From a checkpoint of a small rotation predictor: layers 14.
Rows from block 9 of a small rotation predictor, named by matrix and row number. Rows with one number within an expert belong to one neuron, the router's apart. Each number is 500 + 25 x the weight over its row's rms, rounded and kept within 0 to 999. All counts start at 0. Numbers have three digits each.
Before each expert's rows are labels from the 100 images, of 14848, where the router gives the expert most weight on average: "strongest on" is what is common among them. Only what is clearly more common there than usual is listed. The data: photos of plants, animals and fungi (iNaturalist).
# router: router (model.blocks.9.mlp.router.weight, 8x128), inputs 0-63
# gate: expert gate (model.blocks.9.mlp.gate, 8x128x128), inputs 0-63
# up: expert up (model.blocks.9.mlp.up, 8x128x128), inputs 0-63
# down: expert down (model.blocks.9.mlp.down, 8x128x128, transposed), outputs 0-63

# expert 2
strongest on: order Passeriformes
router.2:489538497501514478518501544498517509534557489469474464500524485493449477516489478446505478507544460462505476515469498539503509501502525456519522461516485513509501504507516495521494488551493452
gate.0:525468484486489493468526473497482500509461473509535505531489564475536513528460524507483492536518519509500505521515503466496517483494512515445518505474564477528516495509519562489511463485471504
up.0:457458506523484517509486499545518486480459570513495550543488511497492506503502521523504510496517532536494448518556496510482563477507491510430490504483495466518519528519495512489536512479497504
down.0:481481512507544489507464527474483519501514513493478454495544460482460493475506485487524502507509480552526463470500488485499479502503469498505455503505494473489514466550516439512479522530518501
gate.1:520494471478475475489493482484504509481483438481528525534490509508488511580485507499539483481466489493509519457514452502545502507479507502455457498455487523485499500493505479484446495507469520
up.1:489545497490467499498521503508515466461538482493534495534502534512510464563493444471483519457492534526482528483556480531505514480522553517504479522495495514460510500504475482517473506481483504
down.1:529544488484514477442527505460509538523539503508537511531491512487524519486480497496506483518525521530483510515544546521516500495530484550517483515466468517527499515510468521521533526462514549
gate.2:545512472463487506525509457470511517532509531513545523453453493511527507501499491460479484452457506519493476506507522490510479459516516541494490515495493489508488521479457518494475524497495502
up.2:520530504501436520519478453485510490479520513574480516471536502497468501507512479490444491512475498456506526485515514509480504481488504499539489523498487519506454497526469518516492462485509527
down.2:510502522559518488523514520495494459490501514482512490503476512482485507476480505466481455502496519455485474462504512485515477526510536478528501462516523472507549522517491502424499473500498502
gate.3:517542537472485505485497494467510498461513470539534462502509497497500516496514457507526478475462499520479529503462518464519501492505497522476484493509522518503518490471511480450453534462510520
up.3:499484508511469522487489535490525513501530559543509479508544514514543491524519512494516493475504490549486476467494506512459545479472541498521461522488500526506472507533451522479466468508488542
down.3:485506503456503508542514516517480511497448469492509535498485508503446500482505468501477484488495496513464481451504461504549489520532512509527533559471477501533559478494478522479510497468507502
gate.4:537520520456484498483491512475469544507482493517554504513553507500526482518512532490478498518530475522484518489504498484487468475482508530474495517490482488476514508504472530475459486535475508
up.4:482507498529485503538549502472564498534519509489463521514478502477490479473523531535502523514508508498437488513492478462535501527507486477501510498522559507517513533486515453437508479468496502
down.4:501489470532527476486495495572475457499445464490493531503498527445505501549500495510505491486553472451508509535505502484488472464470460527528457511535489510458481524524497517509469470538474479
gate.5:492517438482527505490500513503488522507547469477489451497534520499514493548539448436483513548496479495476504492546488491531482477544509497476538492521526468523500507482482462499493482496521517
up.5:515529517479494460492525466431534472506531552499516490500498480482502517486469473521493521453494477523558493522502506501506511495477457517545515489505521519450499518518499491494485498504483547
down.5:495559514471500461508500505548506506531463506510463526519518500516486502484487484487471510471481480499533499530473542492492516531505517480495505510533479527573538529508493500551469509488496546
gate.6:491482480454445499475481498457491484511503529528519479502505473476501505499474473490516481491494453493512542490519575483522481503462521460492493465483462485540535536531473467467492495487478518
up.6:533501492490505513499491491518484484506546504510540518521513495512519509514539468498561480501472512458499527463497546481481499478464530473540504512458466493463478472445443462503502556531471488
down.6:479508512497543485471483518555496478482479484497460477470487527491503497499516533488516503492474514497483470522560506462525536495452496510491509542529503486524498517556539485483532505491516501
gate.7:566497486501463478487482471486517457494506478485508492493523535548482519489516486506508507542474528447508471484499533501520487489531506482541494530498490521514539499475544539498462516533563496
up.7:531539483452495505497451486489521446505492492543482518514459510542487478488548527478507529481489500536484524487495515524526500518543526473512510488480447506495541488458507477482446538499498466
down.7:472446500483524496497507529501465525490499520501521525518529470494449499472515491470491489473546525524504463508487521492475463531488524473512522481504534456502564473524475453479490506491487496
gate.8:497516477471495507525492500455535528505570461483479474498516485527510490492520478447536459507472473462528505489513507480517491483499536524496472485485482500496516503484524493519506487476427521
up.8:496477513472460557465498514474493553458507494503529461506529477479485518532563459478552539451485531488510496544534471500521507517505515547504475549497460501484517524482468534479520532511503495
down.8:542489492465504471461475508512477511452507501497510511513466471519510485470481449503507530545541533484508524512511544488440506482466490507512496465526459492540461510490475510468484498503495531
gate.9:544510514492507425548495502451500479472515503454475522496492517431531535475534496497494498538464494513513503489522485474546494524462500514494482493515482525512487548503475537512512505448456501
up.9:482493527532509548491489484519514494541455520505529535516526526498503457519494528495504484507527478470505548478457436510490467492491506489513506517500538505537525482495507535496494487526473503
down.9:508498525524493509490509504449452540528519486491503491521531519490461471487533467479480503534505517497517516466496543476552517480504541517477518490483496495492507545486516464481515512458524492
gate.10:534504474467466529489465473469496483507526493470516468518521499505495484510522479486536523474473496470521517483527550501531519483482505467523477497493493528463523533487502451502421476477515523
up.10:531501503524484511495458495489548462514533513489505498531522476521495495508529464514531510510473495499494522453521526496521517502505533512544455521507496542479510530473460442497472480523494532
down.10:483482510489538502531502505540447470471536469514472509464506486492481528493519501429459464524509557527518517518521491489480527474532481506525530515518531486501551490563455479482504520496485550
gate.11:543490503513509491486464472488526517487502484504508526520556490526459489504492532490532538505481516511531490545530529484458521461466483521486476492509513483549456526466491445465510490505441495
up.11:478513520485472497492506545520460519499502531516482511466477483501511494519523508509503525484512519506508436459466511487515495509513483502492497528476490502489554466556490529517465529477562475
down.11:536504508507503547536511475424543470537525501489540468536492498484540526504512518495521459498469484483511515465545487524476494509463474494490428500522492522461513541459501518503491489523456472

# expert 0
strongest on: phylum Chordata; class Aves
router.0:460447554483496555502518512531463507470483477523462524537471509473478505479521495491478520498481527525513523497460514499473524491488514534495515542508532504522504485537514510504499538452534502
gate.0:513510480473487490497471518476515459550500550492537524510500487500519524534486519502490514515506532493499493510540473493512497476522468461494501475519476484468515478467437474540483459492525493
up.0:458471511513540507488474496508470472530501460537505518499509502477496501483522518509519473479557461546498537512521473499453526500469521498510488471524499492516510507493506522539507479482545483
down.0:490501506480490515496522535480524473531464502478484524498520476489485503515516481517466474502530433477473486517487530515513477538545475502542515462525445470493510554461522543475455445500487480
gate.1:540467500501494504505464488508520481482569528501515520469473503569499499512495465557491500492437496513456545490520543489509529524448461473553517484477492528517497478470491498506501550493511461
up.1:463490487506481498497455486509515463510507492489523534489544544491479525491567507523535519509494487509485506502519485498532488518506466499506439515492515516487494516502456528498501519464461472
down.1:467516501547514496471528485511499457456516504488534511530492498487475529532491501504473483485477465468500485498476504530506554472522455518467500472516468510513484524469506494454540492504537517
gate.2:533502492477521477509466480469484492517473559473513518521512480497542461535527527493492515489484558514453506480490510518537516517532535466530529489503526520493528541542473471500486536484487445
up.2:516540523523513514508502532468543536452551512468505503523518490512483453508472520511465520521521518495490517474496506487509509542505569485502499510505504501505499420495474444460480503469474501
down.2:496509474528473493486492492486510476494489508505478468495496558466514492509473548492542510470486530496499517492524425505509483501488513491503514486538472547496503520531433525526500494470522488
gate.3:527560483481469458496475489467514479550491467486489506504533509505488545516488505508491536535505489490482486490480503477524484500563512524505496478453489518522460537483478520509476445518462537
up.3:489514511555495494540515484479478508488506538527524500507549488505518486546464501525515502502457498489477472528527459449533468549489491508470457495499516483525477514516505464508494479510505455
down.3:462529489516499495471471513505467521444483499506514487457491477512502528482537473500516506516505453530526548463448462542507493497526487489491501471527528527520507524513505566490478546469515506
gate.4:528504454506508475486473445484537459546509479514535496469483503480499474472507514520524503503469473466475492523487501487495502496526508490509484511468476497519505485456476482526468506517528477
up.4:503479487529502529540467522506504530507461536501517495486544518492478527484532511501454488513550540469524488495523487541469525540516514528502461549481482512510470520486505477512483485520481486
down.4:538470451487522506523500534514479513476476477466468459488495547478476518513488477530469483524525553501489453491492501481509540448508507539498513495490549491504456493479521522480563534464503487
gate.5:520495501457520523506487491493507480496534480505519555478488473534542514477496547478508511496484501486454503498499491509482521484496500512496508512472485462516519505463469481492452537443483501
up.5:481499452499502510515514461481532509550489513467502493487512489533480508491476514487480474500492459546504519509511489539483482502507512473506543520497501460514504492495526518503490419509535460
down.5:451464518480484500513530485518496513516504548499520487514497496528463445526522521522444484525510518466473497514511500519495518554485465525572526504516484531467471500484508577512477475483481518
gate.6:517529489469518494500472504489524489515485501536514477419523488494519505538475504489519474512500504529500495549506499463513521453465453493511511509510531492458486512518479505548570520497490494
up.6:498475539437476511490515543528522474567498477496518493466455501484492510541491495494531454492518504512499490476501516523513477488501524504519500483461535545514506479480520478494484490473506529
down.6:547486536506501452504495490504507509511488475480500531462490477471457521498523465526505488506567482569474471500530485499455492489511553515496496509493487504521462505511482487522527508522494477
gate.7:520554520511503450493483465491518484528517519489481478484491454500513492548517545511482531484496512530514471497462512455511478475495490464526494480484510491500510532476510463522531519528518492
up.7:523483509516522502484536512482488492457509468518494528546519499525505518508555515449479462530464490502482537491474508518498497523495497506499497507529466560507460453518514552537496495501502508
down.7:537496493438466472499470529523490513458559495489508521484485508510501482459479503508491508502542506487482539496502531504501514499522490534494512533498523501511542489452527465554506502501500464
gate.8:529488499510501451479475521487517501502487529497536468477521550519554533521490510515504510504517442486462486493518456463501500483513469450528513483484448522516501542538473506502506462501502482
up.8:526526512472445515462535479507509479466526532495492493500482482550514490500528562544471537541469474468498483496500484462535492522468495510473532473512505470533510547505461513490493500497499521
down.8:535510451493507496521525529479532519544488486524501545520464522538514523536483522479482492523477511462517484531458520499515485516489454513498479540527542505458478451535462479531512519511481494
gate.9:507515522459482526522496494486517459560498500530497517475533527472483487514483519473495480476519505480467504489438442489505476466475480504501501505511529526509527528499491511530512510495497469
up.9:507514522460483531502489495486534455562528473522509523479513530483480506489497512477477492473500521476495511513444442484498476476468496504512487487499531545519521521509511522531522512483508463
down.9:464507542563536484524485512531527477524535479486472492481480510521520521494505503502512494534509544521527488495517475512483500493419464502499500470485498486515540488479555493467478499498477474
gate.10:522547490477514508550499502475513460522533499528494485500483478488505501475497528527490510523528519487500505507484517512498506547552486480509488520496482478495504514515455508526532547509495489
up.10:478490503494491474532488494532454510485511504539479545492484494549523525524536486467481526505539519490493512504472455491496501494470572467530519532505507488537476485488493517513491467481530468
down.10:492517463494540459480509557496458510501520485528517487475513482482495478515488518517467463488480522488478509468506513521482532476487526471472439469495506496511526501500514495489520463540515505
gate.11:548527477548499483445483500498493494504512523519482479525496502527499487503474529498493484446510509456490524501514496479510470458478505476461493506526515469493558540543504516511485472546487511
up.11:484546503454490525468475486493517554531508527449506522490494503509501519492504495498506491518479512506519484466487538457474534545554488479520526521498465511492418517475528523494537519505495445
down.11:547479506470475453524483513503511526556494528480489505508502522498546530537502530485529504520470494505464448464461492506467475482528477561487489538527499528508440530481467517498517505482527499

# expert 3
strongest on: phylum Chordata; class Aves; order Accipitriformes; family: Accipitridae
router.3:540547476506537487491513455467515467515500520491539482502500488457485473493495469506459481468501508492461469510482501514489455550484458468503509474478498522536526514473486484485512511473520524
gate.0:520495501477515545543477486461495557481520504509519503501490504531482449476496480539511518521495517541547503482489506463482492535498507503544487449510505481537483460477498525476518528506497544
up.0:520494495509502539527471490478501502474505516489483496508502482497494466482475511536456535502518490522492499500471495483497472485504525531521473520491506471491465471495495460483506525502508543
down.0:476501505497490534526496541506483478475531499455493500525492464482456502473508485515532509446493454467489505486505493527505511479483443491455506486494481476499533554507538479455512549503510470
gate.1:539487516473497421474522541482514487513481515511519471472454492482492503486515478531515524467454501536461465523537482471489523503501495520482503526455491538509482496453500520525516510503545533
up.1:511458516472512520472508512505491464523501507512464507545498522465507535524507541521517512532497470501511495512535481523478538498477500538487496473512508504495516511474513526520505508554541528
down.1:509508483532504507506520524517457574517542512496491536442477494493511502517493510470477438482526460485505462493508561451485482499497492476481479524501509453490540547460499516523492515504512509
gate.2:512489518469535524535504464491459494476508533476509504490524480497517511533525540502526509543502519458531501489519469506486561500477491477533451509501499505552511511477542468466526519539468535
up.2:499500493497499477544502511522493533465500531500501513474436499518499518500463539483468533507533518510487520494507503451479526514503477469501531538521516497550489519493530502517514484560478536
down.2:481526471493464492517554516497528497453507478512494494437518514510455521552510518458474500533497473520469496507506536489525470464487465482517441530481458502462489494467520485477497452497484473
gate.3:513499468477483489459499483505477458451491498526546503482504518472490491503531493546518475471500489553498473511487453508518520477540503525467506496478543477491500476498460505508466516477500537
up.3:484491517501475479542468507508481504516550493452520480490487482505458498469509483510509478510484531470497521553451492502490480517461518531492504520515521547458497549499507449474518513487483522
down.3:480459511480539505486488513482504517515483494507482499493486537462538472530528497492470460509498445509483514471485502517470493533505514501510530499515528493481486502444520503541506499532492510
gate.4:514477489500495505470529501504532544527530481497534472515474508520490536480468509480507477540471513461485502486478486450496523532467473479468429502476501526482521471488484445514487542490508475
up.4:513500492508450488522505494499497529500471548484467457452496494476479502488503499508495497490506490495510487522500517495510465534536496490473540538463536529478523495515476475458496487542469455
down.4:538507506452508497523468493452476479510518492497526520505508493545532466495517494471521495520469504553481487538517515500482489532536540500517508498490501488461487499475537492554468505502471531
gate.5:499515521484504496525537504459543500547503462480502473502506508510512503488510518515548545499486505463514529519513475582511493504478495493472499502503496516458515497500529467475511524490522530
up.5:500486459552487516466494482476504531494520460456498542472493466447505579481505493512497495509496490474460519478492512522468497494480523495476466470485513489467476522513509449473516516483497529
down.5:479488478435498468513460492519451520477523497479530502476478484480500503524509528519508513521466488496528461496523508514502520486500487544527503500520510500527465447496501499504434464470486483
gate.6:499451518488472498503471516496477507482507497514501497482477481479501494491474517484528515474511478430494477511490521459543456518501518517477454532487466495487487510471524509487498553525503471
up.6:508518500508494522478545517497510517465537489482490472475511515497519464512509526495479514520515534523509475525565510444451488523511500430477486491463495521549537516534514472465504527477486500
down.6:503487490525487476497473476498469495480478495531514520504477467524485479522485496489502497481476477489436514508515480499522516509501515534546493523495489503481518496458478517484510448531504466
gate.7:547481481475545475518502519511510529504506459480501520456501494495518488515481479491508478464530507515519503461527488467521528489541498503472491551469498512513472486508504484551503525496479510
up.7:476516476495484510492515509533495486477482491535501478491480440505502463520490512471468519473431496459462497478482505520510498537445512509542488524511503501487504499508509444527490503472520512
down.7:507507505466457509489551524481534459481489526505547512484533515478498506480519494473512496499515511474448548483469467545490512503488493527510512492551472523506441492476516459502516527510515475
gate.8:552492454490528527509505478522468492523520468493515501503529545514510481495512467545502515509489479562489470502495497465501504527492490473508534480455478481540488456541484493536509495490513540
up.8:528464491507509486521476451484523528488491501534524479519515543488538455524473488553513502525461529548498493530483481473486488491546532481474508472489539475515483529495503531516499465501518515
down.8:515497507492471504497500477468502469483488547476563524509519561499525525524524466498501486477464485481441548523502524530513474500491458517507462494487495530509524496456510517520482539519501454
gate.9:497489496457477497493499492488485519500509475448498472492437512485465455521530523497524521501494492472542509447501521517481503543507505493501469472472535491502528517488510467482483476469492528
up.9:482481468470515516490516496503459515478508472502502484528506525536506535508496510516496492491513483478489486487501516527484520494463532505514477528519460519489470458486532456506560540498506507
down.9:499462487502533490478521493502523457506511479462471513499530498480491501496479481514474469498513505506482490541522484482508520498466509478483465483534479506435505523476485479516517562505529550
gate.10:501464440491480505552527461458501501501516523492525516490552476484491470498502529489472524491484500455519521493515555501502488493526498498512461499491454548486533486523534474512514519450550517
up.10:513473503503485488476489497521493484507448473522479481482492471465500539473511484499501486503532505522509488515495466529521471498545481484458489494502565503478507499518480545514500511510479487
down.10:488493499488478480482524526525497487482539472463515447510465518487550500483476521482520473480507506493474514513504485468493465495460496526493489470539520489497496554478551509512533514500502439
gate.11:522490468494502505487455512488472510499483510487498486446520494488470473506489462484449475517518534534523517477482503510484471541518521547485490510479531501485491467553477461511468532474538525
up.11:491477522465500446509509444529471511515539516539527480495425521549498493552504521463517516499522529478505532480534511509448466512481509480491486508473453505452509487494480472514500504532489481
down.11:501496512473512519485459500513503544481532493514488475469529446523495536514480470454466514514483528475498508488507448508535463526538510487551512480513461467475512534517509515533466485499541499

# expert 1
strongest on: phylum Chordata; class Aves; order Charadriiformes
router.1:492512504514527483538469541510520514517520550471514488467509464526530521508543499537518490513528474464509486464548464513492463517485467506503542480524484521465485501470523507478522486542523490
gate.0:533484501528494445504478472473469472529489504458477538470492510498524482504472515568439484484481491450517533514482489440512519527513490497493504533507523489528494512532458523492457523511486490
up.0:514522527524488467497507506477534481498457485471485515503504478481503512479505496467482496498458475509468518448538515519480468479488510488522494481506510519535478562453495487457514477514489485
down.0:476476488541512491462499511490486495478480516490480514499466507494500456512482507514469480504489490499534528473481477513438529507502473487518535533480567483512523510533530538497488511474477490
gate.1:524518512501488524507460484427512480499488493490500499499515509517517502519532516514532530512445485485526494516481492507474538439499498554517496523434500504493470475516489508480491496528494505
up.1:519498481505504513500502553531511501523516559469439509486473485475461535500504549506479517515490550450498498515493483514487503480505508463520512452518511540502510501515504482469469509496515472
down.1:509458471442509496470470513535492560504501512475477496454467517493519458492501502516483478541532514530483512528535504536478499497493498462521475498507490497539515490520461514533447489521485500
gate.2:562496475504524470487543559528477527468491487453520485478477509530521468554490507537495507485492470471538517512527522524493538512498506518538473497516513476559510533505477475536467494481503496
up.2:474483481516482457521491501471486537496503489468475480500527458498495523505471491511541478517504432520496488515571497479507500505482534518458516496487474446501484481460459494538503505523463492
down.2:494510480508527481526515496501482446511484523492483506539531523462507514483526464467473460457498514513469448500467484504511506512507485454531499484500514502549476502483480500459512451468505540
gate.3:551500506485484520464497547496488492488522486494531499499530508511456508494476480514521483474461534487512463513479509475530471535471462506544483489529493472512468524556535542524500495499489527
up.3:526498495462556486504492530513469464475517504526488462513499483528523504508457508551477489522519511513494446544488492481496524510436535459517508484557506489532521517498527500502485493504497481
down.3:505506494498446526539488494508553460503474527475503472513533503479525491497494529528514458464540511484484459470486478494519480520544512514485495507486527490556511471475484482523469452507503500
gate.4:544499499524510490473459499473473524484500520471537520439529499499483522469466459498551469516467492511498485457490483463470517436509554515517537507504529491473501516537472493472504492509507508
up.4:487474459541455473518496473476490451517560499509482497481483483494472483524545477476529515517523491485469473522482457499502503530576496489532502537507450522496490520521498532475491529536493474
down.4:503502506525466540475513501521535454514526525489476491514483519515463528514504489503503516508527505513467487504526515546525515546477440489557503498490530489502469529505484473530491553491500573
gate.5:523540473525485499484492449470522503469475489518521470494496544475547494506496455524487495473489530499490518514484466459523455482509477500469452476480508490505501496537469483494491497456477536
up.5:460471575506489512513516514530499486531515555483480514530481483523487511521512529442500505517493492486536504514482494530474526565441528515515535527541479491478516499479538517510519505546477466
down.5:543495509515486450502542470480517541485491488490507523515473516505532485499509518539504481501542485526547469523561489508486488497491495474518459511429497486508497493483515505484466485528468542
gate.6:493517500488493489487458496467512516483495507450508502515511507520458475481486488504507526523489537510478474495494496472501488515499474478464487524497515516557518538510518519480464520489477522
up.6:487515487450496459469497546483493524559481479457509481526514467483499512517551519507490461516520452467505567489508487497467508466505520478488530537503486491509460534485523481480497504507503507
down.6:494528483496506451463527509422501465525496515480468526475514509473515469498505504511471492511456481545512514508495487492454529518519497478513495512505536491528523473534464496511484490498545512
gate.7:545511490511505485465492480466488532475466501467509517453472491530514528498462529484529503491491492450492500513501498504473546512468457533493498489503469520514492521498523492496489513521496470
up.7:502517498526532451466502520456525509479475488483527541477519476530510481518489536501534514496464495489485487499538484474485553533460466536503519478525475513531490522460502476478541494478475477
down.7:465474493500516535561471509529465494453463517500467508505468497467450531518514504455494503500491556541504484501484509464520516528512502519484516523485513515508556537484503490486497515511508487
gate.8:481505519514539481511482535528505526499516536472480492486495449534509515533509527538523485521530484471513514472536502514493476511475461467507536478527475527471506469469547506475525510540501476
up.8:474509518526539493509489527531497529503529534462476494488485464535524510530510533541540490526522499468509506468534486521496476511473468487514526487532466528462507484462544505473512504539508482
down.8:472472539509490503499496490546492507501488465504468502516482539456480540493515535479507500492465550520525509527510521472471536484497481524469501556452521516521556511521507504481476490454491498
gate.9:549498456530482463504517483480503479487479474540534487522490483506508490499475462459468500508494482511479476504501505470539475505505545495509493555488541460482454506532495524501489460482477506
up.9:471501523493499505502483531475462557481480551472453502487508492529489539531563543522520542485539530486485517514503515544503512496500496500502525467549444532537540495505508476492509517523543487
down.9:498506443467527440482531489510511516506462479492431472495484493468500483480518492530494479505530513509531444477509521490463491537517533484512479512494506484482491499525493523517490488521522543
gate.10:508468491521489498463526467476493506484469514518539526502479521535530501520469500523528515514472507523495506504478490527448512489467512497492506508440500512529503516483462521476473449510447497
up.10:490469504449475528505505507471508473488545528522506478505516522482469545494546450490527466522487493482513504502498513463524456456537491499484468510553518469503520479500501514500493530499556494
down.10:503508456478525492517516530489546423550463478498517470525483525493512509517462497497488498500478527516487520531514518508465503471511469483504496501494494521514566544493500509470509465509459500
gate.11:501510499501519511484473504497530495550459536441550519505545502486465508471490477466501508468424476508492526466512505544454507478500538451473484489482501492496475524495513530451512519504483472
up.11:482483521509520499481501547498485456486517574499545516536515496530494513474483535469501506489484501513481534506452520492486467525543513500535465499461533487486520468527488465468481520466483540
down.11:453485513512538468506494480513467515546489474496512537487480502526461459501489490459510500470495569513495471471510495518517489461477506498491524498484504458511531508535487495434515498521493489

# expert 4
strongest on: order Charadriiformes
router.4:511521471528509473538525528491482493506539522481500478520501465488514530512523484496457486476546542475446466478528486515505460517494477481476524465506486495435522502482487512499549520538497466
gate.0:518495506484507470513499516477495512506532499487541467536489496516522528512519548457476526568510494527527492520444527456543485501517472514507457478487487502542491496521486525488528468508512532
up.0:482489469555464491567474495506449499469506528495502483530494456512502490469494473504478513498480520498488511512531528507456503541486538478519505515492531518464480477552489499518475543499459511
down.0:515516524534473509509497498487469503479502495496536448525490444474481509459484490492506515502455456475468533515535503495562475501452482478472470485473491532494529467499494491488474497520508507
gate.1:506506479501495514545519476489505442484488514488574523594485509495506503534485497481493488504472496509494515497499505533467496509504464453513466537471467512495500517482448520510470502529512495
up.1:489487497534544471485546478494525533463548475492484497516516535507522506512518487499527498487521509548507471486485488451522503474522492451556521494505537471491484494533512533482500446505493520
down.1:504478465494509512494489501453525513507488478475516546548501480507542517502507524489527528512484484487521503491534488460473524445521459472499447505555512496518471503490492464511515522494524482
gate.2:481483530512525514538489536527486507502539535468475505510483466531498482512520504536536487516514508472517478464535482538465516544468456476517529500529478494471539464467544494476502498548515476
up.2:524525464483485495468497466483524501514467471534522491489515545472508527497482507463456521490492503521469515546460518466529482475524527516483468495471524509526476544523464513522510509450488523
down.2:527523468519506487504515516476516480542499544507496508492529470541515478506498470506486508491528436482464466485485487522537468548506530472542501455532472478486478483497490506520495515549492473
gate.3:510510502489481460507488507468451469467467476485491495475556500481503488462496467514482511519491516515494518513511541517502554468530504444500532542452524462509517457456469493483485511536501493
up.3:513516520482553493488450469481485527509515484516451520520523491522497505495553518462517527501482461533474539448522517478475474484464487479543480506532540524474534457513520511473452522507469548
down.3:420541512497512570509516455506462488506493494495423514479534491480488505491522507478482490489488517543538482478482533508476496446516467483484487510538489482521521489507488519510428480544525539
gate.4:508531506515503504498507464434509502492450507512474470518484449540483487506490534492487532481484508455499513495536548507526486481471473456490471521458521464526486514525487487477518496490510515
up.4:499501502515461477510509499483547492528549513484489467459490474507470477475493493508492486485502483465474471513456474476516498498474453469478458443492470496504513517476541521520555550531507483
down.4:504467515517525510514499475509520518546495462484524489497486500516514497532481520487505504524493514493512470519460503521467497453509506535531558474507502513516504466489485493500472474513483480
gate.5:524495457496501465471480476479518511494494496513515517473518503469498540526488479445454506487482485514466493482497504466528460479504546564458497516474496499477454523499466521517514492501504505
up.5:528504460484489456463480484494507503483481474523498498478535517474518533542499479467438488469473494520485546468509474469531485462500542522483502507485520512485461523529483535530471488481516522
down.5:477478483504538506496529513517485447455494492494442502499460525493489519491506513481451485473529511546513500562505517478471496493475506531479508525454503489572465496553522511467468468466502531
gate.6:505508493509490501488495514495478507524476524517546514464518525506515489484507531519470548517484534467496475467534524497488546516453460473508488516527509518486499500486485447446495506508453489
up.6:477501490487504519484471463484532481536510512508497495541534511489562548492507508488509533451522509526521493502528511505518441505504507455512473444475504472511530506492449504477470519507502518
down.6:517501511485490461505505454514498549498476503497554492478541464471530470526507506479492491506511499483486534496457508467467518486498525477522468510531497524519494503516469544472519473488501504
gate.7:505544489499494455512529484494494479481477507528549507504458477490511492468481488530485550512475515509512493476469479509566493455546485504532475461456529477519476517528499501504504540485518527
up.7:551499480470435485493506464488513512503555477506563474489497489548537502505481481503528504497437497496494499471467470519528483524510516501521455522485489530509474487504503492473484501546492470
down.7:497495501473492474509496479517487482504519494473523533493506526451524476545493526525461507511503517481480555480528502463473491493462440526497515508510501514517515476487471505529509490527453454
gate.8:545505492505478475489487513485530493484497522553525498538503491544490505535466504483550508444484516470538540491525547553555503508539483485510523475496505517475506485507504493493503512503489512
up.8:450471523529546493474510497482474494506492509543521531520523548487482484490529487480479527508503474493499461450457485491497479523463466485520508517548537471486513488556540493520542541489470489
down.8:511507503514485505489526473475512510475495478460480489524535520526475488478516512492483550506484430519484444474515415510517515488507497485512461465527512462521535522493495485452490521461471485
gate.9:508489509524492528516512473524470492499439497556538481475512524508486455499480515554476486507511498509483506526491504492463547486522570508515517524467503490527495492492498560528502464509500531
up.9:507483517511479458472515499517480521501463500502521465514499479520487520508482541481501517502506493502496556429492504511469466496509517509455509534499481490490456511500499452511524482528517489
down.9:519553505461478483455510480416485507516509493507539470530518516491549491508495513508503546540512525499476534529486512507528516470501513474469466486501494458504463509534467551469484528524523496
gate.10:483494502488490510468489472490545485456492498484507527470458570520527489483470535498464499447522476483467491484503531500475503472482499513483481484499500505505438511469483503517524541485466534
up.10:535485519462486518483483536529520478525470484476491514512525475508492482484508511497513490483445477495471484491459531473547501463487529483484472498514461513472493539504505452477473526508538490
down.10:510463517499467489509497463473489532467446489529493470462515560514505524512548501509548524529466511496549517483474512477521495547467456514497495498500517489519546492501462447495467453527466500
gate.11:485510524523485509447522504469518475483484497464546559488485506523481468470523495508511518494459540518505538504505483491522490471458528481543489512474500491466476528463530522502482535506517534
up.11:472474524509504477516536539473460534520516485519512504544481480475543535508479480530529508530506480487553496490504496550508498512547521465508501507490507536432535487471454510515462508513531508
down.11:533522506506507518470469477496540513462502463511511474504481494547514468519531448469478499491459476495505474505469488514552506544532508504455523514489434517469516505502509461533520455502505455